python train.py --model="sound classifier" --win_length=400 --norm="batchnorm" --stem="single" --loss="cross_entropy" --init="torch_default" --beta2=0.95 --shampoo_beta=0.95 --merge_dims=false --batch_size=512 --warmup_steps=760 --weight_decay=0.2
Rows from block 4 of a small sound classifier, named by matrix and row number. Rows with one number belong to one channel. Each number is 200 + 20 x the weight over its row's rms, rounded and kept within 0 to 999. All counts start at 0.
After each channel's rows are labels from the 100 clips, of 14848, where the channel reaches its highest value: "top examples" is what is common among them. Only what is clearly more common there than usual is listed. The data: short read English sentences (LibriTTS-R). In brackets: how many of the 100.
# c3: 3x3 conv (model.blocks.4.c3.weight, 144x144x3x3, each kernel summed), inputs 72-107
# c1: pointwise conv (model.blocks.4.c1.weight, 144x144x1x1), inputs 72-107

c3.125,210,199,206,204,168,201,143,202,192,193,206,188,214,191,188,211,204,215,226,193,239,212,169,204,176,225,175,186,173,200,196,212,228,189,189,173
c1.125,197,184,193,194,222,214,202,194,202,217,187,211,226,182,207,196,194,241,234,251,223,250,183,183,203,193,213,182,184,185,253,198,203,200,182,216
top examples: voice: female (95)

c3.112,212,187,214,209,198,204,177,183,173,213,201,197,226,221,203,225,198,175,183,188,196,196,204,203,170,191,220,198,190,179,209,166,165,168,186,202
c1.112,192,218,171,216,208,186,185,209,166,201,212,172,231,234,201,222,199,171,201,213,197,183,223,225,179,205,191,189,184,224,211,172,166,214,197,159
top examples: voice: male (96)

c3.57,180,154,198,195,212,234,195,219,171,186,213,214,193,226,214,209,225,170,182,203,218,237,215,220,187,164,189,221,217,200,202,182,219,204,185,218
c1.57,193,208,207,195,200,221,198,193,218,189,192,218,154,200,193,184,237,215,184,242,221,192,244,205,238,192,190,176,200,185,208,171,208,201,194,209
top examples: voice: male (100)

c3.140,211,208,185,198,222,214,219,218,195,198,230,204,180,188,182,209,203,230,209,214,210,186,212,182,197,182,147,214,204,187,207,187,194,187,213,218
c1.140,208,218,204,188,176,199,224,254,196,193,182,189,168,216,178,194,176,172,185,176,190,194,227,199,227,228,169,184,199,183,234,185,227,202,199,212
top examples: voice: male (99)

c3.71,202,206,221,162,211,218,164,170,175,191,211,185,181,196,213,180,196,230,220,166,197,186,192,184,225,238,199,228,158,190,215,218,184,193,160,184
c1.71,221,187,238,193,231,225,232,234,199,175,225,186,186,226,199,209,161,221,190,212,236,237,221,215,198,269,224,178,175,194,185,218,208,218,198,209
top examples: voice: female (95)

c3.123,210,212,206,196,205,193,214,186,189,247,154,205,208,206,203,163,217,183,187,206,192,196,221,223,179,198,220,183,193,212,170,211,207,175,187,229
c1.123,197,220,204,206,188,171,215,213,199,236,205,187,206,241,188,182,199,203,168,174,183,203,203,209,239,205,200,192,211,228,234,194,192,185,173,180
top examples: voice: male (100)

c3.127,197,213,160,178,251,206,212,180,226,176,177,235,187,206,179,205,165,192,204,193,213,198,210,215,205,204,185,185,213,213,195,207,198,197,221,166
c1.127,236,192,200,203,213,206,206,195,187,209,205,209,202,228,193,232,179,194,194,214,230,196,194,176,170,201,171,206,233,236,173,177,217,226,191,200
top examples: the word "you" (36)

c3.101,223,180,179,229,229,159,172,197,219,187,194,193,202,186,210,215,226,253,178,193,184,162,195,202,197,187,213,190,190,182,171,205,252,176,192,229
c1.101,258,195,199,186,194,155,204,223,202,237,179,212,221,177,234,196,215,216,184,209,197,162,156,188,197,179,181,190,212,162,186,196,218,218,215,177
top examples: voice: male (98)

c3.109,233,223,226,190,215,210,179,195,235,150,207,172,196,213,196,219,216,235,168,178,232,199,198,202,158,169,184,186,206,194,204,221,225,197,157,203
c1.109,211,218,207,204,186,193,180,186,222,189,189,178,169,170,198,212,195,198,179,178,216,172,223,178,188,181,169,190,201,185,225,207,203,197,183,166
top examples: voice: female (89)

c3.133,213,186,168,204,223,197,205,195,190,220,199,208,269,163,182,203,192,235,204,221,180,178,204,192,206,208,199,172,221,200,196,217,224,191,174,216
c1.133,199,216,203,236,226,205,209,215,184,182,215,221,227,178,172,179,228,241,219,217,194,182,203,219,185,206,218,198,212,196,202,207,192,203,190,246
top examples: voice: female (89)

c3.22,185,173,193,215,179,192,181,182,186,217,181,219,227,207,189,210,213,192,206,169,230,214,204,204,156,189,200,161,171,196,185,221,194,148,185,201
c1.22,234,173,184,187,171,150,209,179,205,216,197,207,190,220,218,219,209,198,213,196,255,207,214,197,154,203,216,191,164,231,200,215,230,175,193,197
top examples: voice: male (87)

c3.105,215,234,202,213,191,220,214,169,186,200,193,211,158,183,219,198,233,192,199,193,180,220,181,151,230,210,178,221,220,191,200,249,201,187,223,248
c1.105,190,218,180,183,199,201,207,174,191,199,222,193,160,153,196,183,211,189,220,165,197,223,205,185,250,211,180,221,177,181,225,203,204,213,179,183
top examples: voice: female (85)

c3.138,213,188,196,170,197,207,186,208,201,208,187,179,229,224,208,188,186,209,209,213,200,204,222,176,164,231,169,218,194,197,189,192,174,190,196,185
c1.138,210,187,227,182,222,178,203,205,197,200,208,190,215,193,230,209,195,225,191,213,184,200,228,165,154,185,184,227,229,166,197,206,183,206,201,181
top examples: voice: female (82)

c3.70,236,180,183,163,196,217,210,160,179,199,197,174,185,160,218,179,207,175,188,189,244,215,209,199,213,197,202,234,200,181,197,208,180,205,220,195
c1.70,195,232,194,223,220,225,191,200,209,214,193,175,187,205,182,199,193,169,208,175,197,183,193,207,244,243,198,214,226,202,174,192,204,216,174,191
top examples: voice: female (92)

c3.15,199,220,167,185,176,185,208,214,189,191,197,167,238,204,213,180,185,184,210,199,190,208,208,219,174,218,169,231,192,206,221,180,217,173,242,173
c1.15,218,191,234,240,181,176,187,239,219,200,193,186,206,209,210,208,187,193,202,189,166,222,189,208,214,174,208,248,172,186,194,219,225,181,206,187
top examples: voice: male (77)

c3.35,211,188,213,186,175,196,222,192,200,216,199,204,208,166,182,221,220,262,171,198,179,231,215,188,219,219,209,188,224,185,229,221,181,215,196,218
c1.35,180,219,195,196,174,210,205,203,188,175,172,191,198,189,199,194,199,192,209,196,148,170,207,212,219,198,175,220,199,204,196,217,184,158,174,184
top examples: voice: female (91)

c3.119,208,162,204,223,206,188,214,192,178,178,219,200,228,187,248,227,166,203,195,205,188,209,243,197,178,199,217,197,155,233,247,203,203,180,200,216
c1.119,190,176,188,219,159,205,205,223,202,185,214,190,221,186,239,199,193,209,190,213,202,233,223,168,249,213,173,196,176,183,219,189,225,180,177,202
top examples: voice: male (87)

c3.60,216,214,185,156,212,188,163,224,199,227,234,218,198,196,189,196,199,176,217,208,184,189,207,182,169,198,201,226,210,217,185,182,218,238,203,243
c1.60,182,190,198,165,188,195,180,202,190,195,214,187,189,164,186,170,192,169,230,187,220,180,193,215,177,204,209,221,179,180,205,181,213,231,182,202
top examples: voice: male (79)

c3.38,199,181,222,196,211,207,177,181,193,193,169,203,201,215,206,198,220,227,188,175,223,204,182,209,213,214,187,191,209,187,222,189,222,211,225,154
c1.38,243,200,203,203,177,207,247,194,193,252,197,187,214,209,197,177,221,194,194,230,170,185,210,190,192,213,173,205,202,200,173,213,236,222,185,191
top examples: voice: male (91)

c3.24,181,206,208,191,194,198,182,205,240,198,195,191,240,212,170,235,161,217,224,226,197,217,219,205,179,199,185,191,196,213,189,194,210,192,182,215
c1.24,178,210,200,207,213,200,170,229,196,212,175,192,214,185,202,206,172,173,208,185,206,210,193,222,208,237,190,160,203,186,204,187,189,204,215,215
top examples: voice: male (89)

c3.117,198,176,197,219,209,170,209,186,185,224,194,227,195,200,232,206,211,195,171,202,178,167,155,180,202,187,184,187,213,179,175,192,189,228,181,227
c1.117,205,156,165,186,194,166,227,160,241,206,160,240,181,176,191,193,169,179,201,217,171,220,174,184,183,190,196,205,190,181,184,188,174,211,185,232
top examples: voice: female (96)

c3.16,189,191,209,215,232,219,211,192,186,226,160,207,223,179,188,202,185,190,193,199,202,227,190,194,187,173,163,191,162,165,224,161,202,193,216,181
c1.16,221,206,186,195,228,206,235,226,152,210,184,213,184,182,177,185,166,182,200,216,188,219,215,216,222,182,186,194,190,173,158,182,198,211,223,184
top examples: voice: male (90)

c3.6,210,202,188,221,193,168,197,237,254,219,184,200,215,204,185,179,182,217,166,189,220,201,213,207,198,207,195,156,202,238,185,212,208,152,218,190
c1.6,175,217,171,196,208,198,213,185,205,177,206,181,168,242,171,211,198,176,177,203,234,185,257,203,179,187,200,237,200,210,214,219,200,177,204,181
top examples: voice: female (96)

c3.31,175,207,184,200,191,165,204,214,236,228,214,197,209,195,198,181,239,199,192,185,215,201,147,234,224,196,204,191,252,185,207,179,201,208,230,213
c1.31,163,178,212,189,191,211,185,207,228,225,190,181,201,185,185,208,202,188,217,198,207,191,176,200,220,197,194,213,207,199,223,189,215,188,255,211
top examples: voice: female (93)

c3.14,215,184,197,227,169,180,233,175,167,189,220,197,183,220,200,235,233,211,164,205,209,196,196,200,199,189,228,198,230,195,183,177,197,188,186,193
c1.14,190,191,163,242,213,197,255,187,165,181,199,175,219,205,210,190,201,238,168,227,190,191,186,246,184,221,235,218,235,177,217,192,214,189,176,204
top examples: the word "you" (34)

c3.135,193,168,218,194,188,190,168,229,226,210,211,178,147,205,170,162,193,243,170,158,220,203,184,217,205,195,193,194,172,195,186,207,229,168,215,192
c1.135,167,193,196,204,199,236,193,195,213,160,203,196,182,168,194,217,216,226,190,156,173,205,199,191,239,210,198,185,197,218,197,200,189,187,197,201
top examples: voice: female (92)

c3.5,216,199,212,168,216,177,228,216,215,193,190,194,213,213,182,196,174,194,192,191,176,183,209,244,246,190,203,183,200,236,182,203,183,217,215,205
c1.5,197,214,225,194,231,189,220,222,177,178,217,176,209,227,176,205,183,178,171,208,175,179,199,229,228,206,171,159,210,237,212,169,200,194,197,224
top examples: voice: male (100)

c3.4,177,169,203,179,206,214,184,192,143,185,213,194,199,204,165,199,233,194,186,212,216,218,181,191,189,227,216,170,215,182,209,184,173,177,205,190
c1.4,195,187,169,167,218,200,174,197,140,194,196,188,197,175,173,193,173,195,187,217,197,200,195,201,187,216,207,162,223,190,202,209,207,197,193,205
top examples: voice: male (87)

c3.68,214,199,195,189,186,176,238,198,179,194,213,166,195,217,207,204,196,233,163,209,186,214,236,180,202,214,173,240,202,193,194,195,196,186,185,233
c1.68,196,202,203,218,197,200,209,183,175,203,210,177,211,190,192,204,193,220,181,204,213,229,196,182,195,192,195,283,189,204,194,194,190,191,199,223
top examples: voice: female (99)

c3.64,225,213,219,237,184,191,176,198,188,242,156,176,197,189,205,173,194,174,201,179,198,194,184,239,190,210,204,205,210,145,187,201,217,229,215,205
c1.64,181,202,239,216,220,169,157,169,198,249,179,186,171,175,197,184,195,184,180,203,182,204,169,183,190,162,219,215,197,176,206,177,173,193,198,191
top examples: voice: male (73)

c3.141,176,227,168,188,192,175,200,184,185,200,182,201,209,219,192,196,228,193,192,149,204,196,199,202,173,212,226,185,176,208,176,187,180,189,150,208
c1.141,216,204,185,186,194,199,210,204,177,223,181,191,264,215,201,187,242,192,182,207,207,208,215,206,181,206,200,199,198,198,187,173,215,169,180,237
top examples: voice: female (82)

c3.53,188,168,222,245,163,214,188,222,178,208,172,182,202,190,244,224,221,197,201,199,219,223,179,219,205,188,204,226,165,200,193,223,217,186,180,221
c1.53,174,168,203,161,177,199,182,196,195,221,180,191,183,201,213,190,232,189,175,195,199,235,252,221,175,167,176,223,193,214,181,215,213,171,189,202
top examples: voice: female (99)

c3.102,236,231,197,193,216,198,206,234,219,205,200,176,186,187,150,206,198,206,200,215,184,204,233,171,189,224,206,177,233,166,205,167,219,193,171,195
c1.102,221,197,162,199,205,188,206,185,185,195,203,169,219,146,226,192,191,258,217,209,191,167,220,187,191,165,228,244,197,208,204,185,209,179,191,209
top examples: voice: female (90)

c3.19,201,222,183,199,187,220,168,197,150,216,187,197,196,195,170,208,174,153,216,185,213,186,217,219,190,182,172,206,179,221,180,198,203,168,194,215
c1.19,180,224,215,195,194,238,187,204,170,264,229,214,188,204,182,185,210,197,246,190,205,201,192,189,213,201,197,176,219,216,188,183,218,220,205,213
top examples: voice: male (75)

c3.46,218,218,224,198,203,238,201,199,215,223,210,206,207,189,172,192,209,205,196,202,207,201,184,215,162,217,160,192,215,205,212,211,201,157,208,184
c1.46,197,212,195,174,213,184,196,200,191,196,204,180,197,221,191,234,220,181,154,182,207,233,186,199,179,211,188,186,205,204,202,191,204,203,177,191
top examples: voice: female (87)

c3.65,212,175,183,212,186,155,181,204,199,181,198,226,162,193,182,228,214,191,236,196,203,184,226,181,185,221,198,189,191,193,211,221,191,188,216,234
c1.65,166,195,251,210,189,187,187,214,219,194,183,220,183,200,237,228,213,179,155,187,194,185,208,191,183,217,193,211,175,156,224,199,216,208,213,170
top examples: voice: female (95)

c3.116,205,192,210,228,189,155,206,212,183,181,163,215,203,213,244,199,217,219,151,183,220,203,207,194,203,189,228,206,252,228,156,209,207,176,195,207
c1.116,212,193,216,203,167,194,214,166,182,201,188,220,205,240,178,203,171,225,201,201,198,225,247,196,172,199,218,208,212,226,189,222,214,130,178,221
top examples: voice: female (89)

c3.120,204,218,183,197,190,210,210,183,184,241,201,214,210,199,222,217,215,191,151,212,187,203,187,191,221,161,182,176,204,175,236,189,190,210,209,180
c1.120,192,201,179,192,179,202,191,195,183,218,178,204,202,184,227,203,243,163,206,187,207,200,202,193,164,192,183,208,212,228,179,196,180,188,181,212
top examples: voice: male (72)

c3.21,189,196,164,211,234,187,144,222,174,201,222,219,198,207,204,201,183,197,196,189,213,225,210,206,201,197,207,187,210,211,207,174,196,207,211,210
c1.21,203,209,176,213,207,221,201,280,227,183,197,214,223,196,191,205,221,177,212,197,196,178,247,208,249,217,225,198,222,218,189,226,195,225,218,178
top examples: voice: male (91)

c3.30,206,209,207,184,210,192,171,182,186,175,208,191,181,215,199,190,193,228,191,210,178,179,222,187,210,164,202,223,192,189,201,192,202,196,166,192
c1.30,208,209,217,198,211,195,210,209,216,166,205,228,160,152,199,186,212,210,206,199,220,171,149,191,193,166,202,203,241,195,189,212,217,193,213,204
top examples: voice: female (90)