config.yaml
model: "sound classifier"
dataset: "short read English sentences (LibriTTS-R)"
train_examples: 26041
gain_aug_db: 10
noise_aug: 0.01
time_shift_ms: 50
n_mels: 64
hop_length: 320
input: "log_mel"
spec_augment: false
win_length: 400
targets: ["voice"]
num_classes: 2
arch: "repvgg"
norm: "batchnorm"
activation: "relu"
depths: [3, 3, 3]
kernel_size: 3
stem: "single"
widths: [96, 144, 208]
loss: "cross_entropy"
init: "torch_default"
optimizer: "soap"
beta2: 0.95
lr: 0.0035
beta1: 0.9
shampoo_beta: 0.95
eps: 1e-08
precondition_frequency: 20
max_precond_dim: 1536
merge_dims: false
one_sided: false
adamw_lr_other_params: 0.0015
grad_clip: 5.0
steps: 7600
batch_size: 512
epochs: 149.4
lr_schedule: "wsd_sqrt"
decay_fraction: 0.2
final_lr_fraction: 0.05
warmup_steps: 760
weight_decay: 0.2
adamw_weight_decay_other_params: 0
Rows from block 5, named by matrix and row number. Each number is 500 + 25 x the weight over its row's rms, rounded and kept within 0 to 999. All counts start at 0. Numbers have three digits each. After the name is the row's rms in percent of the matrix's.
# c3: 3x3 conv (model.blocks.5.c3.weight, 144x144x3x3), inputs 88-95, a 3x3 kernel for each
c3.60 106:437491560512472493484522499494467492522477528492525505482496526502523529493495490514507492530506531492497513482440460479478530546500495483572560458477468512475502495474507476493493467507487491509501459524513523450506
c3.61 104:467511464496545497485476500444453488537491479551480515521491545522521512502479475495494484477493487501464498578484494481508500506534489488481570492511513524474484494504488480491501502504518494506507492472513454536495
c3.62 092:494511472509551481503555520499543521489504480507517502492528500481502467532467511549494483558487478451488511451467510506494521493522490535529481550485533472536480518463497506504522507542494525470534486493508509507488
c3.63 098:465501475495506502470504470480490485469501504484487524480521505478541559533514502489539520541536517568533508519485507541501501481555506551482487530504514490522511586494519517469489510504509481485489504526565473596499
c3.64 103:499476478520504507541498513478483535496514512497499507485492524477539468504582488492496481518503513524522470492488503498482452484514495536499486525490473540478458498484538472506503492515516508536475480506502478551524
c3.65 097:515506507493481525483499476472487499456489506442520505508503527528473512515509512500509495536500455476476578499511502557518523501470484554531479494503496500471527510468531513506529504520470459490487524510521471495484
c3.66 099:522483527506513503514489482511482501493486532512515473506494511468489478477534529501488497490518527490520444497490537493478531537515495505521505520515447506495467495513484515515475483499480484506536477493491497497508
c3.67 105:455500541507495502454492484543519500524518505470491472519484422456519500502549496541532499516529487472464475436505466514521472530486458528489493468474502470503525485526483518505530481484498486485533517556479475506452
c3.68 096:472517497511481498486543463497492503438547490495533472545452456496480535493490513477518517505537556492507462483521474465509493503466520531503528549485455470525480495527471487533506513503499521515471471509495499496523
c3.69 105:509492475453506512525443541536488540498501508464505504475466469510496505518520464474484549531529549523478515456491477536516472494523478460481550494501523511520496508460536482481515495504542498491500506497500495552521
c3.70 103:490489495488496506499508475492474537525487502524483467493486478518488467496516452495514499482479456499466531485532546498493499495470529478534495514525519481488503485548449469483564531530483536465479479517501497511476
c3.71 099:537526504500489508499463520508482469476495534512507505532505483495478515489534504493467494530479489484495509512508510489528524478488511482497499495561470539477496530488504501495445490493486542472518483495513440525493
c3.72 098:469518495467486488501480520452517492519537482479515486478498476494501455540476474487481490571551491517522467541479520501529516473513488499462559506523450480496536505455520504487477506516505510512512523459469551553457
c3.73 100:493559479491484491474504505473556548501467460486546480490512503504492484503509511484499516506482509516494520498515491475485484493529535496442514505487516481563544538493500491457515496484459498497489456504484513481487
c3.74 097:482557482484505523487545485462521483505483500500460543533516486507474475456581493510537515475522523526482553481488506492510466486512478497512528473506497495503500481475497473505480502499503472528492539494501496478484
c3.75 105:519538544544532469517495492523494483574495504501506510566534481493444539527478514502489497468471491498498498521498472504507520477496494529515570489498478460507508527461487532456475523501497522482544488482525518495478
c3.76 097:519517489466482478463509516460495448505481498487492526490515494463491536541482484496540482554477506565452514467494475479526444499510490530529568515516500519498531520528462512495471515500506478482473497524508584529472
c3.77 102:527529505508504440498497491497487500529509482501494510475458461476481501507538564508499522488504527473446488499459501504463469516491471476493452519511521492497542506474476530498491503516439507478481515465519479446521
c3.78 107:459471550465502506583537493496489527523523498487534469483523490469514516471506530516479501527491483447493520553468535534522502504530474477509512502494447485500517516529526508464455489506533515485502515500489512488494
c3.79 107:516478467511532553516522477490518458517506467507470513497545504473479561484503542490469493473465532543483475511502499535500479506515493504542507478491523474492487497489476510505498512502497485488493487479493513506526
c3.80 097:513480491495518525517548528479471477542560512522486511509524528492502513451535480465517495476499553528523498496547501505480518472509490517522495456508493546503492498497523493486490488487500514505503538469491472521530
c3.81 102:488494558475454494504475545485542513468525498489478458525506516499481508531546459529521519467530540496446461449484506514543484527513493502528502522500507467487498469467493504517491453514517517542496493490489485487459
c3.82 101:498478496498490509516483500523493495490519447515477465513509502481472500485465518493515499507508507457482497539504495524522513503505521495539493531591483499475482507514525477509527490506501481466433537470475501536499
c3.83 098:484506457498495509469522498456481509504493500510495508498478487510527511559503518498471483486514493491536533465464446501514512525555513505475459479449523478500487558522455500484528511473457493478532510505525477497523
c3.84 100:504510481485525555506499495491527465536498471512452522493475490482494466476519473521496508526510470480500517482494500520557532481489503486442480492518503502515474531482516531467538491509505506504463527462490489443474
c3.85 097:476482488473551481492529511485527486486471498484493521536509534555550458505509500488502488515532494515489470514488499462515495486475489456510482540512490505493461511503490476497525484454513523479489509526498492482540
c3.86 104:463498502508483485488532491475482527496468514448478538500468503467502551503493509521498498505522487493484482491488535513463501503512524451473468496497501491508507467469500520508516524500493560536494497489474479490503
c3.87 099:503471465480497482499484470516517512525452459540483485490514477561510512527490499491480504498486500505546527485500530522537522505485504508514495500487476486487500522448526523498505518486456456498480494521439552491533
c3.88 103:457486496572568542496457545459513516505504520514469479532488488517500472511474478523457511451502526527486529499508537487468519506511510529485502507543529526499489478498491510488502491487510476493538519503509501533493
c3.89 097:469514521520474495502498503525520511514523466464482493480550480503506484469497462532527511472531527491488500489497484498479496472496511476451488480506517499484488533453509496498505478480515505477490496472499459512502
c3.90 106:527485480546510487499427504451475501486545476488468498475516529497545490482497480482498511503484466426496513526557477447519524477500485457518466471521525513484533518489507508490511516489507483476522441491535521479462
c3.91 103:536486489490533455495468516506516506530484486530474519539471500493445460509527508477455522498518564486461506463519554514463502548508463471482495496512515515555512513512500534490479521490480508442469465534486530515515
c3.92 102:543492505466526500499471477483509540496482476443539507534507508462498464493524476506484494515494506528532520521485506534526518503470466513508441496488482496492512483468493467506516492490505485516489465490464517467520
c3.93 094:492503485520490505545493496477487445519562464532501517476521468517505498479482487459523500483500464486509496551497493463494503473484528519488496517520485516499508511523498522496498509549466502492509477498558482483464
c3.94 103:555524489472512541468529467459473492514472552531498501481509531509468586524517494513495468490485494500511496489524499480520494530510510522481493526534483460491557498481476473484508498496497530476509488507472512496525
c3.95 099:538489489565524519517547504519477452528489520530538503474491513500487471490495516524462488524499475486543550474493519496522500522491497518524547529517478508516473535515456484492500502502529493470457505525496497405518
c3.96 098:459504462501494440482507535482541482517500527539529499487481454555508532516523445500494476473513491525528522483558475510466523477505500506512453518496504521467502499499483496494544529485482501536531481513490487428502
c3.97 099:494463492491482514529554479506493483520497486506526497493461505489500515516537550535523489526469514505493487495517508475479494491509493473478509491505462503463492556499522484463533490496492529539528478513490508515469
c3.98 100:486440495507496463467452499436495494480487505508520488492500556469540521497507498504523507544526512464423437505513478474494499457518505505461535477510515512499476506543510447473456507514502494498460492483473482517519
c3.99 102:472483529505495471485510515485497481446483542532505465527485488514495520504538440492518532504501480467509488488490501519538489475486465522470501476512480511470537511538483503534498492511524524510532462499496503456520
c3.100 097:512475493500484480523533534469499489490460485492527519458490476497493449520467517515523516510475488539476464511519477544469480482515488543513475532492474511466539471498518521532521520498482537491507493488490452540471
c3.101 093:479489504475536528519507491489516534511493498505516522501508486493481472507482529472479506519512454483522555459506486503481514504512509523478497474518519472481531507491487501501503498467494473487490489504478486506514
c3.102 099:477484512459490479519499478464523495511532531480489480519484488485513507493465509479513492453476511453517560505483484502512497531491464469488497534506518516510492474488509469489530471452551506488507526480548524513503
c3.103 101:512502515506496551508465467501480510546498519484509492503534473536501485475505527503515511537538494508486499515508441479510466504474496504501509492489517480471496477486503473506550543481460499484500489538525517478497
c3.104 102:515568484512496446501541536498507427541530499510505499498495563500490529494486485506540534500472476476456535498481485495506487490478457459474547489511517506485508567519504490496494496496523546514489446525503520491477
c3.105 099:502503474545534503499502502550475442456471487476489455501548535507500484486498499457488483509491495577525545540543521477475452463521485499479501514502549540504532515516519481448471483498503509507476469529496455457477
c3.106 093:442469492446494451541476506471518489525481456452461523495510481438511520521521501537536511491503461498452492561478502441512498482528492476488485538544483478499500519495464528491491526515517481508464449483486523493506
c3.107 097:492517468458455473483496519452494497572493472466472526457486514510461396528465467492473535472475496559497490525435506454511490512471486453497538482503501484480481522517512452468530504513506539475521516485494525494472
c3.108 098:487468493516544516528524501448498529505502519540494465502483502482511491511507560492464518455465522517538485530445520488519503486471473496505481450500536477520514467485484454480489515517520519486508499516508486493465
c3.109 100:480512502531513554504496464492530492514488493472492482455538491523481482458479519462508516533492502522490519488489472526479515524481516485466501459484506510559517499488497526496489518513515485510512484508524516504502
c3.110 099:476500543505478497505485480509529539455499491487545514526486484484479504502516463520496511505531499467504557442484474494460455499494495515500535486466502472528458465496513452529523520521506478528505497504493464518535
c3.111 102:502486506533525489517484474491467524475464468517484504495510482471536497515469491458493508499503518518544494562536532489489488467505524529483518451508489499522508509550515515476506513472468485503471509496505467532483
c3.112 100:526520530490549494496480497498482494450508491486490563509522528571478530500506486549529517475491553512496517493506496512524511510512494562523480517519489482512532509460508464517528498512480471478495493517563515457505
c3.113 101:522503500455472575517499520488477494503513410516467493495503476511484519509516523520540496515475475468505470489474441499509545483464496484478499499533467518526447478473485502470493483515503501540477488470473497513466
c3.114 092:487493489443523467502517472494489528513471571513498505490472462488501483488523501505449520474488524517487501468461528515511499494494497510538505501504473481510489511527524482541523505478523507477530490503514493473509
c3.115 097:475540525481487514481496505504487491522522450527494487465481457541510471513491568497511507476527529466444536515507490457519487474526524483472506510487482509486497515508506475483514491527511479512487484515506504523486
c3.116 098:504511506522502499503543487579511520509508502484530477476477487509492531507489461476492545492518505467529500543515504513490449517524528510492486516521527510509502518496528480560482507503514497487480492527482510513516
c3.117 106:525498522527478532517470490518497493460477496491480524535550498496506490503536464509499531488508497499478479545606517534530510499500486449451472460510535484507515448478519503523495510526479478467505490531474509514471
c3.118 094:467487476502510507469489509550533460508513479505468492468508479567525488515452563514523503474494538463477492477526440521517536490478509534464491515471513551521507507523459529474496514511462516512530488501492500474476
c3.119 100:541497515496464560496483496563497547487508472501507526512486469473466485506482482506548490530497516503476488481503477460489467476571469557554447477511463515501502478502499531473551502527480514527518490482546475512506
c3.120 095:469526454476533474482495538500481509510447510519545503458484476464555505480501454492471502506506566462529507468478470519515460496525501522520533475481508493512517519483510468505532550529497470485470510488525496494484
c3.121 096:488504483537483495455491493526501499484536488499538507492513460476475527510513430506489461530489559493462495516453499541517484466528493485467510452498535498485492471482474500485499559498527477515525486502510498488493
c3.122 100:550500444513520554448505484483509509447495518520508481571500510473499495506512534499559538481483533540538528490464468487487498499508518500496489561521506521464526512520517502504561490489480510473540481491546477471510
c3.123 095:510510512467480472499529525535438476553482467534518477522509552478481485493469459512473482509477494525537513502491512530492532513498489500490536489484460485475497525569508506507477512489503432505475576525482536535521
c3.124 104:521514519523503467462490546528484522496523482520504469495513532512510479477466492494522536539536502551475459492475498515520494554468497481511513500487506489488549495470515512510479444499536484509504504482476506517471
c3.125 094:515516506516491507462455515514489470543507492531514482493486489494486509532516464484495511493504501494542522527492502601519520499517475512492514464493478495547528470478481492512503495517485486486484521488487535520484
c3.126 105:538486491503473477497479503439502512476502527505505489535504507473494508558470433500495510505518482495471471505484493506511507499523496479486518499475494465479496489503522525483510533457510490470460481483500490504505
c3.127 101:536475488494492490525529506544493471467470471499517488477478515507547482548469544495493491471524484479537565526499477450475517456530501500480461511513508526529520498484523490472530471517451488454526506460495508486544
c3.128 109:545522521479506470467516525475495525474499553511540512483426513512492482510475562493468497524509481533522512480550511483493494577516482501476480478486532463464510544538514525515476505468471482504448489495500519489500
c3.129 102:496492462519524502493489517479515459456513488495493499498497462507507466520499496517485517509495535492524505512547513462492497476516521501463508471499525524501478486488480479484509464502477471515516482454542488515475
c3.130 098:461496483551509451532501551555495480466500502492519549520517461521474520508485514492524495525460500544498529522502509504508485561513471496496499501501519436483491504513532491502466474496487522478465478496520505526459
c3.131 107:490488485493474495569498519457499547504505508494489457519478527491482508520463500499483494511506496513534483473556495487465486458510505430558478478512470530523456474499501538523538502497473507530505495483481502532430
c3.132 102:531521473510497487484490513472487484503504502476444489437496501486498498468475492494489502529486466509484496499483470479496492494490472514459535428520546493511498464545535476524475477522502541474504478514468493504464
c3.133 100:564463493463507484464504495496513479480552470503543534513502417504507476464526555496523523516479475500491499532482487490480550438512486544521510464494484469456480551549524505517509515469484469489499483490485520512503
c3.134 103:461478490513488471443464531521523454517496482490479524506460506479483500523518498508497500501491500485501509533498467517515504464476500517471502509531496484529489480504485452512468484489480526464470506515484504451528
c3.135 101:492500524515509477480547507518478559527469518529504512452523469503480495495493496466493487494475464503486508521480475499486504499506523469501481491497487525525520451501470492492505506492495482503485486548532538480494
c3.136 102:477459455454505516477497514509509491510475477489495471551490486511505477520516442521525474477489498502557552486493502527491470513479505525519497518482506493466517487520535519496497491510531494486483495497494455503521
c3.137 100:509472456487488527510493590530486497491478512483507474511517497462503527481491521476481549503474488470538511521497527515461532501521515513493540498489516497458545502480513523527493501559519518508462524501495473528489
c3.138 096:515524521512478516491443534518509452492484480487491542483498502517491467494504487444512511487473511492501493507511464455471497528515494512486502466510524487509483499552502488500484459489494463470509528480468505511487
c3.139 099:498522520508494508482554517479467529457456508503480498492503505483477476480552500452541505512470479521542460457530456467497517500466480543516487484527492473491535493489508500535513467493520494560543492546531513471469